python train.py --crop_scale_min=0.7 --horizontal_flip=false --parallel_block=false --inner_norm=false --patch_size=[4, 4] --optimizer="ademamix" --beta2=0.98 --epochs=27.2 --lr_schedule="wsd" --final_lr_fraction=0.05 --warmup_steps=540
Rows from block 5 of a small multi-label image tagger, named by matrix and row number. Rows with one number belong to one neuron. Each number is 128 + 32 x the weight over its row's rms, rounded and kept within 0 to 255. All counts start at 0. After the name is the row's rms in percent of the matrix's.
Before each neuron's rows are labels from the 100 images, of 14976, where the neuron reaches its largest size: "strongest on" is what is common among them. Only what is clearly more common there than usual is listed. The data: aerial photos of the United States (SatlasPretrain).
# gate: MLP gate (model.blocks.5.mlp.gate.weight, 768x256), inputs 0-255
# fc1: MLP up (model.blocks.5.mlp.fc1.weight, 768x256), inputs 0-255
# fc2: MLP down (model.blocks.5.mlp.fc2.weight, 256x768, transposed), outputs 0-255

strongest on: crop field
gate.120 264 [131 122 104 147 110 153 111 167 125 136 137 140 147 142 151  83 110 168 118 177 133 144 134  99 142 141 130 141  93 113 109 104 180 125 141 116 193 171 160 117 152  86  68  69  85 151  88 132 162 185 140 146 163 100 161  69 139  57 147 121 126 147 118 139 199 194 150 133 117 144 107  65  82 129  92 134 140 113 147 128  40 157 156 160 143 170 149 124 155 154 153 168 150 150 177  52 145 155 108 142 131 172 119 166 145 133  79 158  72 117 127 136  74 141 117 148 174 148 118 114 116 129 199 114  93 131 143 127 109 105 192 111 159 139 154 209 108 150 128  64 156  80 141 161 156 117 142 149  85 117  77 152 152 104 144 105  76 148 138 115 159 170 128 108 120 141 131  97  98 118 213 102 104 148 146 108 134 125 183 103 124 160 181 123 127  92  55 103 136 152 117 135 136 116  47  64  95  96  85  41 132  91  92 162 144 101 108  72 119  98  62 141 101 143 112 145 129 150 121 110 190 101 164 111 117 120 159 102 133 188 109  69 124 116 145 188 115 143 139 116 111 114  94 110 143 143 122 178 106 122 137 110 154 124  59 126]
fc1.120 129 [143 136  83 132 160 133  53 138 156 155  86 118 128 163  80 111 153 123 153 119 116 129  89 147  75 123 149 129 125  70 175 117 102 144 178 166 114 188 216 147 142 154 120 115  95 123 181  72 158 142 121 121 117 131 116 131 106 103 134 102 157  72  66  83 119 134 115 108 139  75  80 102 122 117 204 144 111 150 134 126  68 151 104 115 128 145 112  83 175 120 134 130 190  45 142 120  83 171 139  52 112 199 129 103 103 105 157 161 120 118 159 149 112 125 144 113 177 137  82 120 103 159  78 112  59 163 177 113 134 160 128 106  58 160 116 109 184 176 182 123 139 123 169  66 121  83 100 110 159  83  75 163 126 143 131 136 163 111 203 117 107  99 115  84 119 104 106 193 130 172 123  98 164 136 127 105  89 112 104 127  95 156 103 117 191 128 178 175 172 153 109 143 134 157 170 122 144  96 101 139 122  79 112 152 146 127 148 173 118 105 144 143  86 158 133 133 142 185 142 122  80 130 159 120 148  78  95 109 127 152 161 117 126 145 216 115  81 186 112 122 106 119 108 161 146 114 139 113  92 110 130 161 175 142  89 161]
fc2.120 143 [ 91 141  90 147 113  94  95 166 148 175 112  71 170 182 137  57 151 173  96 148 149  87 200  99 128 156 156 139 121  82 151 108 140  19 119 188 129 138 107 148  97 179  83  90 175 141 140  69 150 121 123 211 180 123  94  84 205 181 162 119 173 122 121 102 116 133 100 102 150 127 117 109  82  83 108 121  68 102 143  96  95 147 128  87 132 119 147  99 167 170 122 132 111 126 142  94 154 168 152 130 213 198 120 137  91 120  73 113 130 144 101 137 111 118  92 104 152 194 129 131 128 108 100 119 137 142 124 122  72 169 174 132 129 130 160 143 123 116 149  99 161  62  98  68 111 128 126 146 121  71 156 136 199 127 128 106 131  99 145 101 136 101  87 158 167 112  98 163 141 118 130 153  77 133  79 152 112 181 110 114 154 107 162  73 135 117  98 140  73 144  58 145 139 107 127 107 156 120 162 104 201 152 152 125 152 136  82 145 128 128 103  97 148 159  88 196 163 151 129 139  74 132 140 150 114 106 146 153 139 131 123 177 138 131 149 110 143 177  84 123  75 150 103  97 168 123 117  89  96 133 134 164 149 116 167 125]

strongest on: crop field
gate.344 115 [119 130 138 183 134 102 147 160 135 127 167 115 192 150 119 163 157 145  95 100 151 114 187 147 129 162 153 167 135 129 119 110 173  86  79  93 103  59 105 101  89 131 107  87 154 157 110 115  89  88 137 170 102 158  74 114 181 161 160 150 129 149 144 110 110  86 200 134 145 111 146 150  87 115  86  87 123 113 112 133 183  95 103 131 109 116 145 164 128 154  66 107 102  89 101  95  84 129 131 143 161 115 149 109  88 134 166 107 127 112 153 126 122 122  74 132  94 187  87 147 149  60  99  84 155 127 125 112 132 137 178 132 122  83 113  77 125  93 133 154 184  77 106  84 129 119 104 132 138 119 168 108 138  78 104  82 168  91 138 158 183 146 127 148 208  83 129 126 133  83  80 180 139  95 121 151 128 151 173 141 112 162 160 105 144  88 133 154  92 154 129 144  52  78 166 183  93 164 145  80 139 118 134  84  96  89 173 111 108 164 152 146 139 133 124 175 110  96 162 125 124 153 103 138 140 136  96 143 118 111  99 188 136 148 117  83 193  88  87 176 141 147 166 105 130 168 128  94 174 139  95 169  72 210 223  90]
fc1.344 083 [161 130 149 106  91 143 101  98 117 117  87 115 130 102 142  78  59 125 111 166 121  81 103 133 120  91  62 107 118 159 174 158  83 165 144 163 160 187 155 160 131  60 135 137  88  94 138 109 136 195 102  72 172 111 187 111  76  59 144 110 153 102 147 200 143 176  98  89 107 155 119 155 145 187 141 168 108  93 151 157  89 148 145 140 129 140 135  76 189 172 135 158 153 167 132 158 184 141  56 181 155 128 115 130 142  92 122 137 133 134  63 150 117 158 176 133 171  74 147  97  84 117 182 145 109 200 142 123 104  88  83 140 103 115 109 195 111 125 146  74 108  94 133 118 131 142 146 152 121 138  82 145 163 159 152 146  95 159 107 183 109 135 167  73  68 178 153 146 138 133 148  85  98 119 151  92 126 139 106 106 134 118 125 127 139 158 109  96 184 116 108 141 173 152  69 105 151 147 132 168 115 121 111 180 158 146 113 152 140  82  93  91 122 115 152 120 139 139 142 136 170  55 107 137 121  92 183 128 138 157 165  75 132 100 102 133  94 171 165 126  71 116  69 129 108 141 148 179 104 125  99 101 164  84  78 148]
fc2.344 168 [ 93 143 127 166 111 103 116 184 157 146 132  98 146 163 110 102 168 178  74 153 173  88 200 116 124 165 141 102  83  42 185 115 184  33 110 195 112 162 123  98  94 141 115 110 102 182 119  52 135 114 144 162 196 137  88 106 183 174 183 132 155 159 169 121 118 143 132 113 109 146 112 146  86 123 100 130 107  95 124 118 124 170 113 129 116 131 137 120 190 188  77 127 126 137 158  80  95 165 116 154 214 137 145 167  53 113  94  76 124 154 107 134  99 127  68 104 167 185 132 128 137  82 104 132 126 108  85 107  69 126 195 135 132 100 146 155 114 103 144 123 152  99 110  57 125 127 111 134 142 102 180 117 190  86  88 106 122  82 163 160 161 110  99 136 165 137 137 123 176 109 112 133  89 113 114 146 120 161 162  71 148  94 125 107 166 101  94 141  81 151 100 115 135 107 122 139 149 145 149  76 166 153 151 109 110 138 104 142 108 100 109 149 132 160  81 188 118 146 191 126  97  97 148 144  95 122 156 144 132 145 137 158 156 149 141 118 137 151  62 135  65 119 101 120 107 126 139 150  88 157 114 138  83 161 184  95]

strongest on: crop field
gate.507 196 [132 140 119 159  85 130 104 151 140 102 103 148  99 169 161  91 110 180 164 150  96 136 127 100 146 174 130 115  51 124 103 121 209 113 130 120 105 137 143 145 175 116  56  77  75 144 100 105 163 129 144 143 150 143 111 112 145  92 122  77 153 142 121 116 146 165 177 141  95 119 134  84  80 110 117  94 147 110 158 174 101 152 162 152 161 185 169 130 102 161 164 140 169 163 144  59 142 159 127 111 160 159 139 164 179 109  71 159  99 110 131 103 107 173  84 173 143 154 115 130  84 158 174 157  64 107 183 118 170 123 213 108 154 155 189 192 154 154 147  91 124  93 117 127 143 143 124 186  98 156  77 153 137  66 131 105  96 133  95 124  98 140 103 116 169 104 111  69  64 145 186  79 108 136  92  86 116 149 142  87 148 148 167 139 165 128  65 181  88 137 121 130 110 100  45  62  73 108  59  84 147 114 104 109 130 122 159  75 128 150  93 154 101 116 116 141 118 153  95 112 129 133 132  98 170 151 141  91 141 144 124  93 117 133 157 166 136 160 141 129  98 165  71 136 137 134 155 175 136 136 154 113 181 178  92 127]
fc1.507 160 [124 153 174 178 144 127 152 133 119 134 184  99 181 108  89 178 171  65  81 170 154 124 164 166 150  98 149 151 184 130 124 128 122 126  91 139 132  56 116 155  63 123 169 172 184 121 163 114  70 115 121 120 111 110 129 131 142 143 143 161 126 126 143 116  98  63 151 117 130 144 132 167 175 145 138 120 115 132 136 112 163 116  94 105  74  95  67 166 169 104  90 101 120 106  97 147 124 101 119 106 137  86 142 117  54 130 170  88 121 183 175 164 146  86 141  98  78 155 141  94 160  70  94  95 162 155  53 177 128 158  98 146  87 113  63  99 114  77 137 209 145 112 166  95 103 111 121  91 137  90 152  99 100 123 151 124 162 146 155 156 195 148 130 147 126  97 145 137 140 106  73 210 151 108 150 156 172 122 154 156  94  92  89  62 117 107 165 105 115 148 124 103  84 102 168 192 115 175 191 138  97 148 143 110 132 117 137 144 107  82 160 124 153 133 138 150 134  91 184 136 143 122 127 149  71 131  96 156 147 122 109 166 143 134 130  91 127  84  71 139 137 111 157  79  97 141 172  75 151 108 136 157  55 126 186 138]
fc2.507 345 [126 145 155 191 132  96 111 174 128 150 131  94 130 160  97 108 150 154  90 134 165 112 162 131 124 139 149 134  93  70 170  81 171  70 113 176 121 181 125 152  99  93 148 107  82 167 113  51 109 125 118 124 196 146 115  96 173 144 204 152 135 172 168 130 139 175 167 119  97 141 129 121 126 194 119 122  86  83 133 111 124 172  85 162  97 127 107 141 192 172  65 123 149 121 176  96 114 136  64 139 240 114 137 161  25 137  92  86 119 138 116 166 120 140 102  78 159 161 125  91 105  85 113  87 105 117  81 131  82 123 183 145 101  62 108 168 102 105 161 145 158  73 137  91 134 133 114 129 159 114 186 124 177  71 115  98 125 146 168 179 152  99 102  83 143 119 156 130 162  96 129 124 105 102 122 119 148 159 188  83 142 129 123 116 186 119 106 132 108 144 107 102 150 109 126 144 129 140 177  98 128 111 143 115 101 128 125 164 102  74 120 172 117 136  83 181 109 147 217 153 155 104 126 142  92 103 142 117 146 146 122 103 139 104 118 110 126 116  68 163  94  88  93 136  94 112 153 166 111 138 130 132 122 185 182 120]

strongest on: building
gate.311 056 [151 178 110 146  80 119 122 102 156 126 112 148 132 128 143 152 109 116  96 157 123 169  80 167 194 113 160  98 100 153 134 121 158 160  98 185 170 204 136 187 144 164 143 126 118  70 161 108 178 124 175 150 128 119 188  60 126 140 144  92 110  95 150 135 122 111 129 152  93 177 102  71 124 114 176 158  65  93 192 158  45 157 112 173 139  98  77 103 136 142 114 172 131 122  99 102 109 133 126 118 166 186 106 101 121  74 153 150 104 118 113 155 111 192 116 122 137 142  90  78 116 128 167 145 129 117 104 129 154  65 130  97  70 126 118 148 134 127 170 175  97 108  99  74 128 147 146 178 109  89 117 148 143 113 121 131 141 113 223 111 105 155 123 157 150  56 127 101  70 122 136 123 162 128 114 107 122  75 124  91 135 151 133 109 152 106  99 158  64 146 163 112 121 124 128 116 147 136 145 119  79  76 156 156 141  69 117 138  86  73 147 125 110 144 141 132 116 108 155 125 115 129 188 180 108 120 141 127 136 231 155  31 111  95 188 126 124 154 140 132 112 124 101  93 181 166 158 132  92 140 151 174 156  90  73 155]
fc1.311 039 [156 172  86 142 172  87 167 136 109 133 114 137 152 115 141  64 137 147 113 134 131 186 133 135 200  91 121 114  98 137 107 145 144 120  82 148  96 142  88 162 136 137 114  93 126 126 103 106 109 135  75  97 165 111 131 176 139 132 134 104 167 104 103  95  95 120  98  69  96 157 133  61  55 105 183 150  89  73 205 131  62 149 121 169 136 122 132 147 124 136  78 132 132 180 189 113  75 164 137 120 157 140 158  64  90  85 140 107 168 112 189  90 107 174 119 137 114 150 192 122  98 107 152 186 137 100  85  83  94 129 150 193  97  99 132 186 112 130 149 133 174 132 110 101 150  72  83 169 202 135 137 169 133 137 191 104  52 126 112  95 133 145 119 111 153 109 146 131 108 143 163 133 103  86  96 152 136 119 124 119 161 128 155 104 175 155  98 187  76 131 109  87 132  55 120 110 141 170 141 108  94 105 153 161 108 143 135 111 143 102 136 125 120 144 119 117  91 149 158  62  98 131 107  98 128 165 147 121 191 122 142  85 197 159 145 117 124 202 142 106  48 145  95 121 107 129 203 104 122 124 154 151  96 132 123 151]
fc2.311 028 [126 122 107  79 154 181 110 123 119 146 124 126  96 126 178 134 124 126 110 136 101 134  93 116 102 121 118 129 149 125  73 147  48 161 169 125 145  96 140 133 114 129 118 116 167  87 113 218 132  73 128 179 101 100 176 129 128 112  88 122 135  88  83 152 101  79 132 138 140 137  96 110 150  28 105 149 140 169 126 120 158 126 163  94  93 153 129  89 133 135 173 100 121 126 105 147  85 117 186  81  39 170 126 136 165 153  92 151 154 144 149  69  99 115 157 138 116  92 159 189 126 187 134 153 158 122 108 105 162 163  70 133 120 140 157 102 219  90 118 104 133 204 138 158 106 114 104 138  98 135  84 113 137 187 144 142 131 102 111  56  78 126 119 178 137 162  66 157 140 176 159 148 138 135 160 177  91 158  89 152 148 114 131 119 114 121 144  81 160 192 165 148 126  88 148 119 128 132 147 153 167 150 115  91 134 143  99 126 152 141 133  49 112 124 162  69 144 160  65 137  73 142  96 115 117 133 153 130 109 145 110 176 118 188 160 168 143 213 158 133 138 140 164 170 158 124  78  74 124  76 164 122 119  78 108 145]

strongest on: building
gate.711 067 [122 158 105 187 122 127 111 167 172 137 148  95 114 133 135 196 174 139 131 122 119 117 186 161 117 186 152 139 117 113 107 120 175 102  91 130 154  81 116 130 110 150  83  83 149 159 108  99 119  72 159 186  89 161  80 110 189 182 157 126 144 159 152 114  67 123 173 132 109  66 122 139 148  79  97  67 166 125 142 124 160 129 116 102 144 115 123 152 111 139 109  99  75  55 139  98 122 102 113  97 144 147 125 120 111 108 159 129 152  80 121 171 134 122  86 160  96 164 114 139 106  90  71  95  95  87 111 107 162 124 165 117  95 185 132 111 145 178 104 170 179 111 131  68 124  89  95 119 137  96 136 135 175  86 103  91 153  92 186 153 184 146 134 154 184 105  99 128 110 124  64 163 103  94  86 124  68 130 142 172 139 152 132 126 149 100 150 146  78 124 113 121  88  96 219 151 113 159 145  77 182 148  95  82  84 159 119 115 108 126 167 182 154 177 117 144  95 104 147 103  73 145 108 121 130 144  88 155 136 130  69 114 107 172 137 141 170  79  91 187 113 170 167 101 121 127 114 100 183 139 117 187  80 155 191 153]
fc1.711 074 [118  98 140 106 134 147 120 110 125 145  97 145 100 137 173  66 100 133 153 157 145 100  84 101 151 105 111 113 104 151 108 140  88 133 198 135 183 169 188 155 200 127 100 102  98 143 118 161 187 174 124 134 158 106 172 105 133 114 102 106 111  94 111 120 193 142  61 120 132 167 111  68  96 115 159 143 156 140 119 124 105 153 134 154 192 160 145  97 141 136 199 132 147 104 179 127 150 156 130 111 103 140  87 152 155 122  67 149  84 143  97 126 107 166 132 147 139  98 163 149  89 189 176 201  91 128 140 116  74 115  98 106 110 142 185 132 147 163 116  51 113 152 101 182 140 133 164 139 107 157 117 164 133 165 119 176 108 139  92  63 114 123 131  87  83 190  98 104  96 141 190  87  91 169 156 142 102  91  91 102 127 143 183 127 140 131 134 110 170 119 154 116 156 168  84  59 175  61  98 153 131 114 130 169 170  66 121  83 118 151 127 101 175 124 108 102 133 135 101 137 132 145 114  77 129 113 187 109 129 156 161 125 133 108 168 186 109 173 122  67 137 157  79 156 145 125 102 182 110  80  85  99 166  65  95 151]
fc2.711 026 [132 145 142 217 115 112 103 178 123 143 119 118 126 205 100 128 151 181 129 153 189 129 189 114 152 167 124 131  59 104 134 101 222  75  92 146 104 142 130 126 125 128 134 112 124 148 142  96 111 104 136 140 163 141  70  93 164 175 151 131 146 159 140 144 106 131 183 119 122 111  82 109 105 152 149  66 111  87 118 112 146 174  95 142 101 149 131 142 159 175 117 166 105 135 145  42 109 153 105 103 193 156 171 137  79 147 132 129 139 116 110 122 109 111  59 111 166 202  63 152 142 105 106 101 127 130  80 121  89 114 231 123  83 120 131 132 113 139 114 119 138  51 114 109 112 126 136 127 117  99 152 177 163  60 103  78 130  75 172 155 151 117 114 147 208 139 149 118 132 108 138 113 113 103  93 143  99 194 205  99 122 131 159 123 166 111  94 144  83 174 127 149 100 118 127  99  99 116 126   0 140 133 124 119 109 112  95 127 121 134 122 173 167 145  67 167 128 135 194 135 112 132 118 151  97  90 132 110 121 146 102 146 125 137 165 106 144 120  64 136 110 139  80 160 135 143 104 134  91 113 125 155 102 157 147 120]

strongest on: building; parking lot
gate.9 118 [ 89 118 116 157  98 157 109 131 137 153 111 123 143 164 105 102 136 153 130 139 152 144 136 105 158 190 142  78 106 137 163 103 224 102  87 120 141 145 144 105 136 160 105  72 116 134 137 127 157 109 166 121 174 144  86  92 160 177 124  94 108 166 109 134 139 170 166 132  99 147 146  86 101 108 154  66 129 146  92 146 108 165 147 170 163 151 155 121 124 154 114 104 105 123 154  25 106  88 145 109 174 124 116 181 149 177  99 146 126  90 136 144 114 125  49 114 145 229 101 112 163 135 119 137 120  96 150 122 142 134 194 150 149 122 147 166 130 182 152  82 115 100 112 141 155 131 147 122 135  97 129 155 126  90 129 111 136  87 142  89 160 110 132 165 197 125 106 147  96 157 138  95 146 155  77 106 161 147 165 143 137 141 142 144 159 134 120 160  70 121  86 132  48 166 114 115  95  91  75   0 129  65 143  88 159  91 100  86  59 158 127 179 118 114  65 162 146 165  91 145  83 106 140  86 144 132  82 146 135 135 138 130 114 108 149  90 116 130 115 122 134 167 110 132 176 198 121 137 125 181 100 168 146 144 130 131]
fc1.9 073 [128 131  91 137 118 119 158 102 115 192  75 106  72 127 150 133 135 158 118 127  90 201 131 139  98 147 145 113 141 133 122 128 184 142  92 162  71 113 128 114 152 179 176 104 105 126 143 117 118 115  86 137 152 122 156 142 121 174 143 116 105  89 138 106  75 172 150 115 118 145 177 120 125 136 147 103 178  77  75 161 135 100 131  49 148  44 173 104  79 104 139 115 123 104  96  86 160  90 121 125 117 147  64 100 103 125  73 165  80  83  97 167 128 126 131 138 145 140 114 148  60 172 112 171  95 122 157 143 158 153 182 101  95 123 145 169 148 184 142 156 114 123 109 125  78 145  96 131 140 126 135 152 143  87 194 156  84 192 100 160 129  58  91 124 136 109 186 208 122 152  89 151 131 101 151  67 184  79 159 143 129 115  71 156 120 130  98 155 123 103 136 125 145 200 129 179  72 134 119  48  86 137  90 121 123 132 106 177  85 170 124 170 132 147  95 114 147 134 117  87 108 103 161 157 203 175 127  90 119 112 184 106 133  81 125 148 153 109 158 159 157 138 114 138 118 147 204 113 136 165 128 122 147 158  74 117]
fc2.9 167 [173 137 158 137 149  73 121 108  70 117 144 105 105 116 119 144 125  97 136 129 132 148 102 137 159 104 115 131 120 165 138 120 114 201 129 104 115 144 116 150 144  94 190 154  66 162 106  82 114 136 125  47 104 155 184 166  78  89 142 119 129 129 133 161 149 186 180 160  91 130 126 131 179 238 178 126 136 102 134 118 131  91 114 163 127 116 142 214 119 133 120 122 160 143 130 151 114  88 107 129  89  93 124 104 105  99 163 144 128 150 144 141 187  98 136 117 109 106  89  81  88 135 115 108  78 134 125 134 166  95 139 128 119  94  88 123 118 144 105 160 124 139 131 149 141 138 113  95 149 173 118 124  96 103 156 148 108 212 129 211 140 132 165  88  97 113 199 113 122 123 129 103 181 135 141  70 153  82 184 122 155 178 123 169 121 156 148 119 171 101 132 127 114 136 109 152  69 133 118 170  85  63 122 154 107 105 186 144 107 118 144 171 132  97 139  95  57 109 184 113 146  88 148 110 120 133 151 125 111 106 124  44 115  68 111 124 100  39 135 178 158  98 114 158  65 148 158 201 166 146  97  59 163 172 132 130]

strongest on: crop field
gate.611 064 [149 136 115 191 103 149  96 152 183 131 120 110 122 151  97 150 127 143 169 109 141 155 164 138 136 160 105 105 126 112 119 159 158  80  80 138  83  86  82 110  95 123 154 113 149 150 156 147 103 125 144 151 141 123 112 144 141 142 156  86 132 143 152 113  59 120 195 155 180  36 119 148  86 166  89 133 125 112 187 109 180  60 122 173 132  70 155 145 139 130 122 117 103 100 129 105 123 193 117 128 129  94 108 130 165  83 155 152 178 148 128 147 121 108  81 139 137 187  65 152 160  66  97 100  99 147 112 115 167 152 185 140  95 105  62 126 146 145 132 190 173  58 102  98  46 107 105 160 112 122  91  97 131  81 100 109 143 103 144 170 145  71 125 109 161  84 148 124 178 165  89 149 128 100 144  88 125 156 163 153 106 130 108 103 147  99 168 219 100 136  90 113  73  77 133 177  88 168  98 101 137 134 118 111  85 138 158 105 112 119 143 137 162 183 157 155 146 132 169 148 124 100 154 121 165 137  78 172 144  68 105 101 140 149 130 107 171 138  94 154  92 143 108  85 135 153 161 142 148 129  92 146 103 213 147  55]
fc1.611 220 [145  86 166 132 129 136 141 131 128 133 140 119 139 120 117 211 116 103 113  66 131 121 156 140 109 130 132 107 155 135 119 150 137 170 105  65 104  87  41  84  76 121 148 131 160 150 122 171 100 104 134 147 122 169  94 125 143 150 149 118 102 160 180 140 128 104 148 145 136 141 167 184 135 133  73  86 147 113  79  97 221  91 112  72 112  53 102 146  98 127  31 130  67 128  88 146 113 145 125 188 162  64 143  95 109 150 137  75 151  92  75  90 165 142 129 118 143 135 127 158 144  97 139 111 207 132 107  96 159 134 121 127 167  75 135 119  83  90  87 172 140 107 113 132 133 198 172  94 114 137 195  80 139  98  88 140 137 111  56 168 131 120 119 156 144 115 172 123 179  99  43 152 123 104 145 113 121 130 140 158 132 100 128 151 114 145 154 148 102 138 103 141 112 132 128 163 133 194 129 126 136 177 157 119 119 137 105 180 165 179 129 137 130 116 150 119  90 100 118 115 146 171  61 149 143 126 105 158 111  84 104 159 125 130  78  81 177  99  93 150 144 162 147 139 132 138 120 129 175 161  66 127  97 158 230  99]
fc2.611 033 [168 125 110  87 161 107 140 124 181 210 100  71 144 153 140 118 167 122 123 107 155 146 100 106 111 117 130 151 150 127  95 130  88  92 128 114  93  97  95 113 180 162 112 131 146  98 158 225 105 112 123 157  91 124 123 122 100 135 141  95 108 199 147 163 145 111 159 111 129 124 133 135 106  91 134 119 126 156 101 124 132  90  76  62 134  89 145 130  49 161 140 124 135 104  78 147 165 104 102 172  86 151 162  99 167  81 112 101 209  65  86 144 206 137 105 127 156 139 192 175 168 147 159  89 128 162  97 134 116 119 101 166 115 175 140 166 157  93 105  99 167  98 125 126 161 120 170 144  20 159 171 118 103 155 146 145 108 100  82 114 130 144 148 133 104 113 155 137 130 116  99 164 139 159 137 140 141 180 136 195 126  65 143  80 152 177 162 151  84 108 103 157  96 140  85 112 138 104 103 136 123 138 124  95 140  88 104 137 174 192 116  73 111 131 126 156 120 141 145 127 122 199 110 166 105 126  85 138  94  64 124 153  96 113 108  79 205 103  77  62 125 154 189 102 150 160 137 123 130 172 135 152 171 113 151 131]

strongest on: building
gate.451 084 [139 131  87 126 138 136 101  81 127 134  86 135  99 150 167  88 106 183 136 167  89  82  92  80 134 153 126 109  69 116 147 101 155 122 100 102 181 173 125 133 147 117  81  97  76 141 123 117 183 132 169 124 156 121  99 108 121 114  69 136 163 151 153 139 131 173 122 123  93 100 135  96 181 104 120 134 168 146 100 109  32 162 112 187 134 146 129 120  87 185 146 148 129 133 198 122 126 111 122  97 100 153 124 180 156 151 109 136  84 113 146 110 107 114 162 163 206 131 115  90 148 149 161 113 146  92 155 141 163  93 127 137 136 180 154 180 135 159  99 121 118 150 152 144 163 115 139 137 109  75 126 118 131 114 130  91  80 145 155 134 116 143  99 174  99 154 111 141  94 149 179  75 150 158 133 103  81  93 109  99 173 104 126 140 108 112  83  94 121 119  93 215 171 160  82  72 128  95  83 121 165 141  93 148 193 195  94 119 161  98  72 176 116 119 131 114 116 131 106  92 123 101 209 146 126 150 136 126  86 156 178  32  70 126 168 202 127 138 148 117 147 117  64 105 167 121 120 158 154 145 171 136 195  88  72 121]
fc1.451 073 [ 76 132 165 117  88 167 156 120 111 124 154 166 105 140 189 114  79 140 149 102 130 139  94 129 144 115  73  98  94 147 105 114 104 109 135  71  49 111 112 109 161 110  94 139 134 115 118 136 164 128 143 125 137  87 126 127  88 130  93 148 120 169 140 186 201 129 129 117 155 165 137 114  85 113  83 121 135 100 123 152 151 152 161 192 105 132 182  76 123 172 181 138 106 186  98 140 130 176 180 149 125 118 131 134 184  95 122 126  75 128  99  77 131 172 122 119  95 114 132 158 138 126 133 162 148  90 160  85 101 130 133 106 206 140 181 139 165 202  87 105 131 123  70 172  97 201 131 133 128 209 155 123 128 154 147 162  92  95  90 106  92 139 149 112 129 139 101 108 160 112 174  80 138 123 144 141 125 155 122 142 205 150 124 104 143 143 128 149 121 181 172 105 122  92  26  84 156 131  65 138 167 163 123  92  87 114 141  82 143 175  89 137 170 131 149 112  95  58  99 133 140 126  81 123 184  87 171 128  98 135 126 121 128 182  85 119 101 169 122 117 124 142  62 143  98 142 135 196 122 131 142  50 125 156 121  76]
fc2.451 020 [ 80 142 131  79 103 131 103 138  68 119 106  81  85  98 168 113 100 173 136 159 112  97  71 150 184  93 127 103 106  76 152 126 125 122 145 202 127 141 173 148 137 113 164  90 110 116  76 111 124 193  71  85 141 133 130 123 128 143 140 144 124 107 165  68  95 143 123  75  92 144 121 119 113 191 140  86 148 133 165 158  26 170 134 147 107 145 141 194  91 104  75 108 127 103 111 139 158 106 103 147 147 128 135  99  81 148 116 162 113  89 112 151 135 161 116  85 128 197  98 159  93 130 105 107 110 148 176 135  97 164 113 170 134  47 136 154  62 127 211 108 148 134 145 148 126 198 141  98 155  50 137 164 125  99 186 107 124 163 183 161 126  94  87 118 118 112 190 140 125  79 139 107 193  97 122 101 163 146 106  99 122 193 111 142 133 197 113 123 117 124 155 140 147 155 149 133 162  94 146 141 119 107 138 179 146 109 180 137 143  81 120 192  87 142 107 180 159 163 144 101 131  78 129 149  60 120 122 128 131 167 162  87 129 141 166 127 166  81 143 141 119 118 110 127 123  98 155 118  63 155 159 104 145 146 136  91]

strongest on: building
gate.659 112 [138 117  68 127 118 130  62 113 173 117  80 174  90 135 176  86 131 166 133 163 152  97 103 108 110  89 112  95  98 131 126 128 140 138 155 129 157 193 168 113 164 106 105  55 120 118 122 130 183 163 130 131 102 131 136 109 138 119 101  59 108 122 126 137 147 159 119 119 115 118 103  79 102 101 110 138 126 125 164 126  36 160 164 181 110 152 115 117 147 134 191 174 154 106 165 108 150 167 107 105 100 176  66 154 172 129 151 196  88  96 101 155 122 153 117 144 175 133 114 116 137 130 173 125 122 117 201  95 148  95 142  88 117 152 204 153 137 172 157  76 130 120 141 145 127  74 167 136 114  90  70 134 156 122 109 122 129 145 173  96 110 177 124 126 126 141  94 171 117 125 199  77 122 142 167 130  97 114 132 124 150 162 205 108 169  94  85 106 138 116 135 174 114 154  86  66 133 103 103 117 141  87 101 174 186 140 127 115 149  99  88 127  92 144 155 130 104 138  90 125 145  92 209 144 114 108 130 113 112 177 134  73  73 139 207 167 142 108 172 102 140 119  84 164 185 146 107 195 128 105 149 148 192 116  51 138]
fc1.659 070 [130 125 120 119 109 137 121 114 113 167 141 114 104 114  84  56 119 152 146 131  92 109 108 110 140 122 127  92 104 120 136  83 127 191 165 165 170 192 135 113 170 106 123 162 114 153  97 123 147 134 149  99 179 106 111  98 135 110 110 102 113 107 107 150 175 149 107 112 115 135 122 120  92 121 132 131 170 151  76  90  54 173 116 144 123 165 103 129 104 122 150 161 146 132 201 138 151 173 112 156 125 147  54 187 135 148 113 122  98  59 121 179 104 157 116 129 210 152 104  81 121 145 198 143 137 127 155 103 162 130 128 119  89  99 180 139 130 175 126  94  76 147 119 129 146 125 180 138  80  89 146 111 100 112 140 144  78 180 131 104 115 138  98 139 125 183 180 139  89 103 129  62 133 122 159 115 119  66 119  88 184 122 129 113 101 126  77  84 135 117 106 169 155 206 129  92 126  99 104 145 122  97 126 184 157 183  89 130 118 130  10 149 113 118  93 109 158 171 111 148 141 133 169 124 154 122 135 129  84 156 163  98 107 116 168 178  71  99 152 119 194  90 114 117 190 107 154 201 129 145 137  81 221 102  72 115]
fc2.659 073 [176 111 126  62 135 168 125 132 140 132 130 155 117 135 122 138 112 139 177 148 149 184 132 115 142 128 151 126 122 139 119 130  59 164 129  79 107  48 149 137 131 127 124 143 153 122 154 206 139 108 137 154 116 109 123 142 144 103  47 126 109  93 108 141  94  80  82 121 133 143 124 112 150  59 124 142 155 185 150 141 160 101 176 141 127 160 123 109 147 119 155 130  79 109 127 150  80 140 158  71  47 132 138 130 193 149 129 149 144 145 147  69 105  95 130 164 130  79 180 159 198 164 128 168 162 107 115 120 150  76  56 134 142 187 149  95 190 156  64 105 159 190 126 126  83 108 123 134 121 124 128 110 132 158 112 163 144  82 113  36  96 154 124 137 138 177 113 123 146 161 138 127 130 166 135 172  82 100  56 196 136 109 151  98 149 115 108 112 127 188 159 104 150  91  99 119 181 130  93 107 146 152 104  76 149  91 110 106 162 147 122  59 125  97 179  84 127 118  55 101 121 199 114 125 165 123 131 108 115 112 137 177 137 181 165 125 152 167 108  91 107 151 132 183 162 138  90 104 154 110 106 168  65  87 106 143]